From a checkpoint of a small image classifier: muon at rate 0.0035, 19.3 epochs.
Rows from block 7 of a small image classifier, named by matrix and row number. Rows with one number belong to one channel. Each number is 50 + 10 x the weight over its row's rms, rounded and kept within 0 to 99. All counts start at 0. After the name is the row's rms in percent of the matrix's.
After each channel's rows are labels from the 100 images, of 14976, where the channel reaches its highest value: "responds to" is what is common among them. Only what is clearly more common there than usual is listed. The data: photos of plants and fungi (iNaturalist). In brackets: how many of the 100, against the usual share in percent.
# convs1: 3x3 conv (model.blocks.7.convs.1.weight, 128x128x3x3, each kernel summed), inputs 0-63
# convs2: expand pointwise conv (model.blocks.7.convs.2.weight, 512x128x1x1, transposed), outputs 0-63

convs1.30 082:49 52 50 44 50 30 68 46 57 36 67 39 54 37 43 46 45 37 50 31 44 45 52 43 51 45 52 44 52 44 48 45 53 59 38 57 54 50 46 41 46 26 42 50 60 49 52 54 48 50 41 59 43 63 36 42 55 55 36 60 33 46 57 50
convs2.30 098:59 53 50 37 28 43 41 53 48 53 50 55 49 54 56 51 49 50 54 53 89 89 33 55 42 46 46 49 63 55 48 52 52 51 49 57 26 57 52 41 50 51 52 25 46 47 49 49 35 48 67 41 18 55 46 50 49 51 50 43 56 53 40 57
responds to: class: Liliopsida (30 vs 9.2); order Asparagales (26 vs 4.3); family: Asparagaceae (26 vs 2.5)

convs1.96 114:59 58 55 75 55 62 38 40 55 61 36 82 54 43 54 46 48 46 57 77 48 45 45 36 63 67 60 55 52 63 54 58 35 48 59 44 69 49 41 46 44 60 46 49 48 59 47 47 26 50 43 59 33 39 54 48 64 44 55 68 53 50 48 70
convs2.96 109:51 71 50 59 64 48 43 49 49 52 49 38 53 58 37 50 51 48 69 52 52 55 44 49 59 40 55 51 48 17 50 48 49 49 35 49 38 53 50 61 50 31 49 65 41 53 60 47 45 51 21 58 56 42 55 52 49 51 51 39 57 36 42 51
responds to: class: Liliopsida (29 vs 9.2); order Asparagales (26 vs 4.3); family: Asparagaceae (26 vs 2.5)

convs1.0 099:61 51 43 56 42 51 44 53 61 50 46 59 49 47 58 52 52 54 55 72 31 40 53 40 69 60 63 44 51 58 51 57 46 53 58 54 58 39 30 44 45 67 53 50 47 51 51 39 68 54 59 60 55 48 45 40 68 58 58 53 65 41 54 61
convs2.0 091:42 65 47 38 55 59 42 51 48 34 51 50 47 48 51 52 50 51 50 46 50 62 47 59 33 33 47 49 41 46 49 50 50 51 31 58 65 44 50 43 47 40 48 40 67 15 48 56 29 46 27 43 67 58 56 48 47 50 52 35 49 61 36 31
responds to: class Liliopsida (27 vs 9.2)

convs1.31 073:59 63 31 19 72 33 52 57 49 28 46 60 44 41 53 62 57 43 42 59 66 53 59 52 46 49 48 46 47 66 52 41 58 50 53 52 51 45 64 58 54 27 56 43 49 41 50 50 42 40 50 43 52 61 40 40 39 72 56 46 57 57 31 35
convs2.31 093:39 71 52 57 28 38 39 51 51 57 50 63 49 47 44 45 50 56 55 41 54 50 56 56 49 44 52 46 61 51 49 52 50 49 55 57 40 42 47 52 53 45 52 47 31 68 45 41 45 54 48 37 43 60 48 47 52 49 50 32 52 52 55 63
responds to: class Liliopsida (28 vs 9.2)

convs1.7 073:56 28 44 43 51 46 48 38 45 61 50 31 50 54 46 52 62 52 44 34 54 52 63 36 29 59 43 46 58 40 51 36 52 32 54 45 45 52 77 55 66 47 49 56 49 63 64 40 72 63 39 55 52 40 40 40 41 41 41 50 50 42 59 41
convs2.7 106:61 29 51 61 49 53 47 52 51 58 48 47 48 55 53 47 50 39 40 47 33 30 66 47 34 46 53 45 42 33 50 42 47 51 27 46 52 70 48 16 49 56 51 44 45 72 53 47 43 48 56 53 45 32 66 52 48 47 48 55 49 44 46 55
responds to: class: Liliopsida (30 vs 9.2); order Asparagales (26 vs 4.3); family: Asparagaceae (26 vs 2.5)

convs1.4 074:58 46 21 38 49 41 75 67 39 53 60 60 51 46 34 60 61 50 50 53 31 39 69 46 50 54 53 55 50 51 60 33 50 49 52 66 44 47 51 71 64 38 40 52 43 31 57 46 59 46 54 54 50 61 63 45 42 50 60 59 43 35 49 48
convs2.4 108:39 74 48 38 99 48 56 46 49 43 49 54 47 47 53 51 49 43 56 61 51 67 49 46 64 43 49 48 50 46 52 52 50 49 47 47 40 45 48 49 51 52 49 29 50 51 45 49 44 49 37 46 52 48 45 52 50 51 49 61 57 50 44 59
responds to: class: Liliopsida (31 vs 9.2); order Asparagales (25 vs 4.3); family: Asparagaceae (25 vs 2.5)

convs1.42 091:38 69 41 53 43 58 66 54 57 56 32 53 43 47 61 47 53 42 59 50 55 59 46 30 59 41 55 43 51 40 51 48 42 56 32 69 51 46 45 37 68 54 51 57 57 57 47 36 21 50 44 56 54 51 58 29 66 74 55 50 52 31 57 41
convs2.42 102:61 44 51 45 83 52 56 47 50 70 49 48 61 50 45 48 48 53 42 40 51 35 49 59 56 42 51 52 57 58 49 51 48 48 35 70 60 50 47 69 51 26 54 65 60 35 54 78 50 51 35 79 47 56 56 44 49 50 49 57 45 52 44 81
responds to: class: Liliopsida (29 vs 9.2); order Asparagales (25 vs 4.3); family: Asparagaceae (25 vs 2.5)

convs1.69 117:31 61 68 30 57 44 54 53 65 40 69 38 65 47 47 62 36 45 49 47 46 56 54 51 58 49 65 45 54 49 63 51 55 56 45 59 48 41 56 56 42 50 61 47 48 42 48 49 63 57 50 52 64 52 32 49 28 35 39 57 54 65 49 66
convs2.69 110:51 44 49 44 62 53 57 50 48 60 50 61 57 39 43 51 47 52 35 54 78 70 60 53 47 51 52 46 36 49 47 47 50 53 61 30 50 54 47 58 49 47 48 61 33 52 47 33 55 46 81 38 52 34 49 49 47 51 52 44 52 45 55 37
responds to: class Liliopsida (27 vs 9.2)

convs1.97 121:41 47 55 40 50 60 57 42 50 43 63 43 54 34 52 42 51 44 67 42 41 46 45 54 61 39 55 68 52 37 50 55 38 50 50 52 46 70 34 68 57 41 50 53 47 67 52 43 46 61 40 49 44 61 65 49 63 56 52 43 60 50 55 48
convs2.97 107:45 81 50 50 40 47 63 50 50 48 51 48 51 54 47 52 50 51 39 45 18 45 48 46 38 67 47 48 54 59 51 54 47 49 30 31 66 29 50 27 48 53 50 52 49 37 47 52 36 48 47 62 37 48 63 51 48 49 48 36 41 38 50 43
responds to: class Liliopsida (27 vs 9.2)

convs1.29 079:47 58 54 57 39 37 32 38 52 41 51 42 48 47 47 30 66 35 39 48 67 51 48 40 54 41 54 61 54 39 50 48 63 43 55 39 53 35 50 45 52 52 25 60 36 64 49 51 47 50 48 54 45 46 39 39 41 64 51 42 41 21 53 33
convs2.29 098:58 57 51 41 57 54 53 47 49 73 47 47 50 47 46 50 48 64 77 62 74 36 59 53 96 43 54 48 51 46 49 49 51 50 64 89 56 52 47 50 50 49 48 47 50 68 56 88 42 50 60 48 93 54 50 50 51 52 48 77 43 57 49 59
responds to: class Liliopsida (28 vs 9.2)

convs1.65 102:52 43 38 33 56 27 49 30 51 38 48 50 59 50 61 49 51 47 56 57 36 44 48 38 75 43 54 66 60 53 51 38 52 50 51 51 45 45 79 64 48 54 69 56 44 51 54 47 54 53 64 52 40 45 47 44 39 47 57 51 49 39 49 58
convs2.65 092:46 48 52 62 23 49 47 49 46 54 45 51 30 51 47 47 50 58 53 49 56 73 54 54 40 52 48 45 38 49 49 49 49 49 57 42 47 53 48 39 51 42 47 53 44 25 55 48 57 49 75 59 57 60 60 50 51 48 52 54 45 31 52 40
responds to: class: Liliopsida (30 vs 9.2); order Asparagales (27 vs 4.3); family: Asparagaceae (27 vs 2.5)

convs1.63 100:57 46 24 49 57 28 48 40 51 41 54 38 64 49 65 33 43 53 23 63 46 46 51 52 45 60 42 56 39 54 38 51 56 60 49 54 51 34 38 45 47 37 57 44 38 68 41 49 51 44 46 43 46 38 58 54 27 48 49 33 64 66 46 56
convs2.63 094:42 45 50 49 40 41 59 59 49 51 50 44 57 49 42 53 48 70 48 44 47 82 47 35 44 38 52 48 45 47 50 47 47 52 49 46 22 53 50 81 49 48 43 22 58 23 72 31 49 49 21 57 29 59 48 52 47 47 47 35 59 40 45 13
responds to: class Liliopsida (37 vs 9.2); order Asparagales (25 vs 4.3)

convs1.115 105:48 52 69 50 32 58 63 38 50 47 66 34 47 62 42 63 63 41 39 60 45 68 52 58 68 30 46 53 45 63 54 70 42 58 49 50 48 51 46 65 51 61 54 49 49 48 45 66 61 50 47 48 60 35 38 37 61 45 63 52 59 46 49 62
convs2.115 096:46 50 48 22 43 48 51 50 48 32 49 42 52 39 47 50 49 47 40 46 56 40 42 51 64 47 52 46 58 42 47 46 50 46 70 76 54 47 51 26 50 56 45 75 60 57 50 51 48 48 43 35 47 58 52 47 47 50 48 37 43 52 43 56
responds to: class Liliopsida (25 vs 9.2)

convs1.50 086:42 45 59 37 62 17 40 53 48 53 49 34 47 49 45 56 65 54 61 55 50 51 41 43 57 48 50 51 54 34 46 45 47 50 57 51 46 49 74 61 56 54 43 49 45 58 36 43 74 52 59 51 68 52 51 45 58 52 48 42 63 42 44 47
convs2.50 101:38 58 50 73 59 54 45 56 53 43 49 55 48 44 50 52 50 65 25 46 35 43 65 48 43 47 50 50 56 62 48 50 49 50 43 57 52 43 51 56 49 53 53 76 61 58 62 41 66 48 50 43 35 54 39 48 51 50 47 45 42 66 47 41
responds to: class Liliopsida (25 vs 9.2)

convs1.45 093:58 51 44 52 36 45 53 53 49 43 58 47 49 72 61 52 50 50 45 72 59 48 37 62 47 51 59 51 57 48 47 30 48 56 37 53 31 58 42 65 43 38 40 55 52 63 59 52 54 53 50 53 64 56 32 61 53 55 42 64 64 57 56 51
convs2.45 101:51 42 51 57 31 40 42 50 51 35 49 51 53 57 57 51 46 77 51 50 53 44 70 64 41 48 53 49 42 50 49 43 46 52 49 29 61 57 49 50 49 48 53 64 42 61 54 45 48 50 58 55 30 45 35 50 51 52 48 09 51 45 70 57
responds to: class Liliopsida (27 vs 9.2)

convs1.120 105:39 61 45 65 29 62 60 38 59 37 44 55 44 40 64 37 57 55 39 55 44 60 53 45 60 35 58 46 50 56 44 58 44 53 48 53 61 56 51 59 22 44 41 46 47 33 52 54 61 47 53 60 60 35 40 60 48 61 51 53 37 47 57 46
convs2.120 090:52 34 50 39 52 47 41 49 49 50 48 49 53 43 49 49 50 54 52 52 45 48 40 53 63 59 46 51 60 49 49 49 48 49 29 23 69 42 49 50 49 34 50 41 65 39 44 58 28 46 14 50 28 62 37 49 50 49 47 37 45 65 52 34
responds to: class Liliopsida (28 vs 9.2)

convs1.91 099:59 25 54 50 46 49 48 44 44 58 71 60 53 57 42 46 41 45 34 62 34 62 46 36 49 47 47 48 50 66 51 59 58 56 44 51 45 61 38 40 55 50 62 47 32 36 59 46 48 45 47 54 39 60 38 56 62 65 46 42 57 38 49 49
convs2.91 095:48 54 49 63 46 37 56 52 50 53 50 42 21 54 45 50 47 39 58 47 46 48 45 42 44 54 50 48 39 70 52 51 47 48 58 42 75 43 46 48 47 42 54 47 31 34 58 68 52 53 36 63 28 53 64 50 50 51 49 64 36 51 44 70
responds to: class Liliopsida (27 vs 9.2)

convs1.107 096:69 41 52 43 44 41 46 64 48 47 29 45 42 44 36 28 55 47 47 41 33 45 53 43 41 47 50 68 51 31 48 42 57 42 67 47 39 62 58 49 39 16 35 46 49 36 71 63 52 55 60 48 43 60 47 72 44 50 40 58 59 38 56 51
convs2.107 099:49 45 50 54 49 66 41 48 50 44 49 38 36 51 69 48 48 48 82 51 73 24 62 39 51 48 51 53 48 48 49 49 46 49 41 34 66 53 49 52 51 41 47 56 59 17 52 48 38 50 62 51 76 57 57 52 45 50 50 92 54 66 57 53
responds to: class: Liliopsida (31 vs 9.2); order Asparagales (27 vs 4.3); family: Asparagaceae (27 vs 2.5)

convs1.116 110:72 57 43 39 48 36 48 29 56 54 53 56 45 63 42 36 69 52 38 58 43 50 44 49 47 52 45 63 58 72 39 47 49 42 40 49 44 47 66 61 52 55 62 57 53 56 63 48 42 55 46 52 63 39 39 77 50 58 55 46 55 79 52 51
convs2.116 103:54 23 49 59 27 46 55 53 50 47 50 54 51 46 49 50 46 43 54 44 49 48 56 48 59 42 51 48 56 48 49 49 52 48 39 63 56 51 48 25 49 58 47 50 51 54 39 45 71 50 39 45 45 48 44 48 50 47 52 57 48 32 44 38
responds to: class Liliopsida (28 vs 9.2)

convs1.19 088:38 25 62 37 56 52 60 43 45 27 49 40 51 61 29 58 45 40 48 38 56 78 50 66 50 49 48 47 45 41 53 50 50 51 59 47 34 49 54 57 58 49 57 43 44 45 50 64 28 51 52 44 44 52 60 46 60 45 53 41 32 44 51 19
convs2.19 094:48 71 51 63 50 33 43 47 51 49 48 56 54 49 45 48 53 37 37 41 51 51 57 49 82 50 52 52 45 39 51 48 48 50 42 47 59 65 46 37 50 56 49 53 35 31 51 20 45 53 71 47 72 52 46 51 50 50 49 39 62 23 58 40
responds to: class: Liliopsida (30 vs 9.2); order Asparagales (27 vs 4.3); family: Asparagaceae (27 vs 2.5)

convs1.54 083:58 44 46 37 46 37 45 43 42 50 37 55 46 24 55 54 38 37 54 60 39 39 48 64 53 47 56 57 55 55 58 62 22 57 54 47 52 26 55 32 56 67 48 43 57 52 46 36 48 55 46 59 56 37 56 65 35 50 56 63 43 42 56 53
convs2.54 109:53 53 49 39 31 49 50 55 50 44 50 54 45 36 60 49 53 57 54 47 38 43 39 51 55 59 45 49 62 36 52 57 52 47 42 30 30 59 51 47 53 50 52 53 50 31 58 42 20 45 81 56 32 64 58 49 52 54 51 56 47 53 99 55
responds to: class: Liliopsida (28 vs 9.2); order Asparagales (25 vs 4.3); family: Asparagaceae (25 vs 2.5)

convs1.81 117:58 52 75 71 37 51 44 38 55 29 46 53 46 53 39 47 45 51 57 61 77 50 53 56 42 68 56 52 50 56 56 49 56 48 64 52 81 52 57 48 53 49 42 52 42 61 62 43 66 60 37 54 68 48 48 79 54 49 45 50 38 52 47 60
convs2.81 104:43 47 49 56 45 42 50 49 49 52 50 38 52 37 61 48 52 50 43 41 48 41 63 53 34 55 48 49 35 45 48 49 52 49 41 44 39 49 48 40 52 41 44 50 73 68 60 30 39 47 16 41 48 67 48 48 49 49 49 61 55 34 37 45
responds to: class Liliopsida (27 vs 9.2)

convs1.95 125:43 52 33 41 35 45 65 62 55 54 48 57 47 62 62 54 54 56 62 22 44 74 60 51 54 32 51 54 51 40 48 55 40 51 44 48 28 51 44 49 52 32 45 50 41 54 45 56 34 51 64 55 58 49 58 52 41 54 42 57 58 39 53 51
convs2.95 100:57 47 50 17 30 45 53 47 48 58 48 45 59 56 52 48 52 37 37 53 68 44 49 55 44 50 49 49 42 47 51 53 51 53 75 38 49 42 49 48 51 73 46 38 75 39 54 44 52 50 51 48 45 47 48 46 51 51 52 45 65 49 40 29
responds to: class: Liliopsida (31 vs 9.2); order Asparagales (27 vs 4.3); family: Asparagaceae (27 vs 2.5)

convs1.59 104:47 48 45 47 50 56 39 52 49 56 63 48 46 46 51 48 45 47 53 34 62 29 38 43 49 57 51 56 51 37 58 54 48 52 42 53 43 49 30 34 50 56 33 47 57 60 43 50 39 57 51 51 33 44 56 62 63 26 62 57 41 47 51 77
convs2.59 119:43 24 48 42 52 39 51 53 51 66 45 47 33 47 52 52 49 55 53 51 26 38 53 56 30 40 51 51 48 86 48 48 51 48 85 33 56 49 50 33 49 83 49 51 52 68 49 69 65 47 74 77 52 47 38 51 50 49 50 68 45 61 56 43
responds to: class Liliopsida (28 vs 9.2)

convs1.49 107:51 53 57 36 34 46 63 56 32 58 41 49 54 45 53 56 50 47 40 57 33 44 55 48 53 52 58 60 53 63 34 68 54 49 47 51 38 46 42 72 44 38 56 53 43 55 57 42 35 50 51 53 55 37 64 57 61 60 66 58 70 14 57 40
convs2.49 101:45 47 49 84 50 42 52 45 52 35 50 48 54 37 45 47 50 47 71 38 45 28 47 42 54 34 44 52 43 37 49 48 48 50 45 51 46 45 48 49 50 69 47 46 43 50 42 42 50 47 25 43 42 67 48 50 51 48 49 59 52 54 45 56
responds to: class Liliopsida (26 vs 9.2)

convs1.1 076:42 38 37 58 42 32 46 47 35 42 52 48 30 55 40 33 53 56 22 37 40 36 33 41 35 43 53 53 50 59 57 55 64 49 54 42 41 57 35 45 47 51 34 56 53 55 56 45 44 48 58 55 58 60 54 40 55 47 51 39 50 55 52 82
convs2.1 101:55 35 49 65 56 49 44 43 50 39 52 48 54 51 51 48 50 52 51 50 44 53 42 51 45 43 43 52 56 60 50 47 51 50 73 48 66 37 46 61 50 70 53 40 61 70 58 59 76 52 67 58 99 34 52 50 50 51 51 47 53 69 70 43
responds to: class Liliopsida (25 vs 9.2)

convs1.89 105:48 67 44 49 42 59 49 41 57 77 67 55 47 57 61 58 51 49 37 51 36 56 47 38 54 32 46 50 52 32 72 63 43 39 58 46 46 39 48 50 65 52 70 48 60 71 47 53 38 46 58 51 50 79 59 44 40 54 44 57 49 74 49 43
convs2.89 089:54 57 46 35 24 42 49 46 48 36 50 58 52 49 54 47 49 51 35 48 46 47 49 53 44 50 46 53 66 53 47 48 48 52 61 59 13 39 49 53 48 36 49 44 40 38 47 47 41 48 71 51 32 24 46 49 49 46 48 54 33 46 54 39
responds to: class Liliopsida (25 vs 9.2)

convs1.53 101:41 58 71 60 50 34 48 37 31 39 45 48 64 67 45 26 38 58 33 49 67 53 46 59 30 45 52 63 47 53 27 49 67 49 64 57 31 52 62 53 46 58 51 48 46 57 50 57 62 55 54 48 59 73 54 31 44 54 62 55 50 32 52 56
convs2.53 101:62 72 49 29 82 50 43 51 50 64 49 29 48 49 40 52 48 58 48 40 56 59 56 47 44 69 49 51 44 37 50 50 51 51 72 65 73 52 50 48 51 45 51 52 24 74 56 40 36 50 45 46 75 42 53 49 49 50 49 58 46 64 39 44
responds to: class Liliopsida (25 vs 9.2)

convs1.2 077:52 31 53 36 48 24 46 49 42 60 67 40 41 50 55 54 53 63 49 43 43 42 50 42 54 45 50 56 47 47 62 56 58 45 51 54 54 61 73 63 49 27 28 53 59 48 65 50 35 65 51 55 28 33 39 37 41 32 57 45 39 30 56 72
convs2.2 096:43 71 48 47 30 56 63 44 49 58 55 53 54 56 46 48 47 45 71 50 72 52 59 42 49 48 50 49 46 50 50 48 51 50 50 52 46 48 50 44 50 45 44 29 40 69 44 48 72 48 58 51 45 70 53 53 48 51 49 64 52 55 39 58
responds to: class: Liliopsida (28 vs 9.2); order Asparagales (25 vs 4.3); family: Asparagaceae (25 vs 2.5)

convs1.51 114:49 50 60 32 36 38 39 49 52 41 53 49 58 28 55 56 48 44 67 42 55 39 57 61 51 64 51 60 54 43 51 44 27 53 52 52 42 62 34 42 55 62 45 51 41 46 53 48 51 55 37 55 43 65 39 79 56 18 55 43 43 23 55 47
convs2.51 102:51 46 51 60 38 48 44 48 51 60 48 66 45 55 65 49 48 30 70 49 56 40 41 51 51 65 52 54 31 36 50 48 51 47 42 43 55 44 50 69 49 27 54 90 32 21 42 68 45 54 65 68 75 44 48 50 50 50 50 51 65 51 49 58
responds to: class: Liliopsida (28 vs 9.2); order Asparagales (25 vs 4.3); family: Asparagaceae (25 vs 2.5)

convs1.117 065:66 75 58 56 53 38 73 51 27 36 44 68 56 28 51 47 46 49 50 41 52 64 49 55 69 52 48 45 58 47 54 55 41 49 43 55 62 51 55 40 58 38 43 58 42 43 59 49 50 54 75 54 47 42 48 40 65 57 45 51 46 64 51 43
convs2.117 101:50 41 49 36 39 42 55 48 49 41 49 53 53 48 51 51 49 46 33 47 27 99 41 51 34 44 50 47 49 49 49 60 45 50 42 47 25 49 50 63 49 48 55 53 53 46 40 57 32 49 68 52 81 58 47 48 51 49 49 39 59 44 40 51
responds to: class: Liliopsida (31 vs 9.2); order Asparagales (27 vs 4.3); family: Asparagaceae (27 vs 2.5)

convs1.40 094:54 42 34 49 54 63 68 46 38 37 47 55 46 37 55 54 58 43 71 47 23 40 46 48 64 73 51 60 52 43 42 56 35 42 56 53 51 55 52 44 62 67 55 52 35 55 45 49 44 54 32 49 35 54 50 65 67 58 42 55 46 52 49 59
convs2.40 098:45 51 50 52 37 46 46 45 50 45 49 60 76 52 49 49 49 42 63 61 18 70 58 47 47 41 49 51 47 56 47 59 50 49 11 43 28 51 49 43 50 47 50 47 55 58 49 53 64 51 38 44 35 45 50 50 49 51 51 47 56 52 47 48
responds to: class Liliopsida (26 vs 9.2)

convs1.99 111:38 52 32 57 33 62 39 53 44 82 65 53 57 69 53 66 47 43 68 54 50 66 54 34 49 52 48 54 51 53 47 54 52 51 49 51 72 40 49 63 49 23 51 54 46 40 50 48 36 56 49 58 55 56 55 56 52 78 61 50 43 50 53 70
convs2.99 093:56 34 50 67 44 46 59 47 50 48 51 51 44 62 43 49 48 35 41 60 27 25 34 42 18 50 45 49 47 29 48 46 49 51 54 76 45 44 49 65 51 57 51 63 48 52 53 47 36 44 53 36 49 54 50 47 49 49 49 33 41 33 49 53
responds to: class Liliopsida (26 vs 9.2)

convs1.17 119:33 39 48 54 68 49 48 73 32 64 55 46 55 41 51 51 28 52 44 42 46 57 52 38 42 67 54 55 50 51 44 62 55 52 42 49 31 54 44 50 52 43 46 57 37 65 51 51 27 58 48 47 28 55 62 37 47 68 46 50 48 46 52 60
convs2.17 108:56 34 49 83 25 39 45 51 49 62 51 66 58 51 45 51 48 41 75 57 41 46 42 45 52 51 48 50 40 35 49 48 51 50 50 60 62 61 48 35 50 52 50 60 48 36 43 43 53 49 61 50 33 69 46 49 50 47 48 77 58 62 42 43
responds to: class Liliopsida (25 vs 9.2)

convs1.61 116:62 60 40 62 54 49 45 32 57 57 38 52 49 63 49 49 61 41 57 38 40 52 48 52 60 56 52 51 50 48 33 45 67 42 59 58 56 51 50 51 38 31 45 49 48 55 50 51 82 59 59 52 58 58 56 44 60 69 51 57 49 39 52 39
convs2.61 096:53 42 46 56 28 40 46 51 48 48 47 42 47 49 45 51 50 40 90 59 48 47 55 34 51 50 50 52 42 46 51 51 49 47 79 34 56 43 50 40 49 41 52 32 20 31 40 73 60 51 44 51 36 51 64 51 50 49 50 51 42 44 42 26
responds to: class Liliopsida (26 vs 9.2)

convs1.3 103:56 54 36 45 52 45 43 40 43 59 62 54 50 57 30 66 45 53 35 45 26 50 49 45 41 36 54 58 50 50 54 54 41 50 49 48 65 62 57 50 38 59 43 51 44 28 55 49 54 48 63 64 49 56 55 28 54 42 42 46 47 51 49 38
convs2.3 100:44 53 49 80 20 51 61 50 47 30 48 75 61 50 55 46 46 46 51 49 45 47 50 66 48 64 50 51 56 40 51 47 47 49 47 35 44 41 50 54 50 44 53 20 41 30 52 78 35 50 58 56 57 49 47 48 52 48 51 49 60 67 39 35
responds to: class Liliopsida (25 vs 9.2)

convs1.73 107:40 31 57 39 56 51 46 59 53 62 54 51 50 44 34 56 35 49 46 48 43 56 49 50 59 32 48 45 53 45 33 65 37 56 56 52 63 49 42 45 63 52 43 49 59 39 53 56 55 50 41 46 44 62 52 53 52 12 39 33 40 55 54 38
convs2.73 103:49 48 50 36 63 45 46 48 50 51 49 36 18 51 47 50 51 53 57 44 34 30 47 49 54 43 43 51 50 57 47 48 48 49 53 27 50 48 50 50 50 52 43 36 43 35 49 35 39 49 40 50 34 33 46 49 50 48 47 32 56 44 57 36
responds to: class Liliopsida (25 vs 9.2)

convs1.16 054:39 55 40 43 47 49 67 57 49 59 54 59 45 48 54 50 52 29 39 47 42 47 48 55 61 27 59 50 72 41 47 67 59 45 39 47 50 49 48 44 42 51 37 65 62 52 49 53 59 72 44 68 47 50 48 26 44 50 46 37 50 47 67 52
convs2.16 119:44 32 50 40 62 45 51 43 53 54 52 50 51 54 41 51 46 50 52 51 34 31 38 56 52 46 52 50 44 47 49 42 49 48 63 27 54 65 52 63 49 41 45 61 66 38 46 69 43 50 62 78 51 48 49 50 51 54 48 45 48 50 42 69
responds to: class Liliopsida (26 vs 9.2)

convs1.74 110:37 52 22 53 65 42 47 59 54 30 38 54 61 58 56 39 47 47 47 23 45 66 62 55 55 44 48 43 58 58 65 56 48 47 49 52 61 47 49 42 43 30 46 50 36 63 45 50 24 56 61 49 62 56 53 51 47 70 44 42 53 59 50 72
convs2.74 106:60 41 51 55 24 61 45 49 49 67 47 54 53 50 51 48 51 40 77 55 56 51 42 44 57 54 55 50 73 39 52 47 51 54 46 79 73 55 51 50 48 71 47 47 36 66 47 46 45 49 60 41 35 45 53 47 49 51 52 67 61 41 58 43
responds to: class: Liliopsida (28 vs 9.2); order Asparagales (25 vs 4.3); family: Asparagaceae (25 vs 2.5)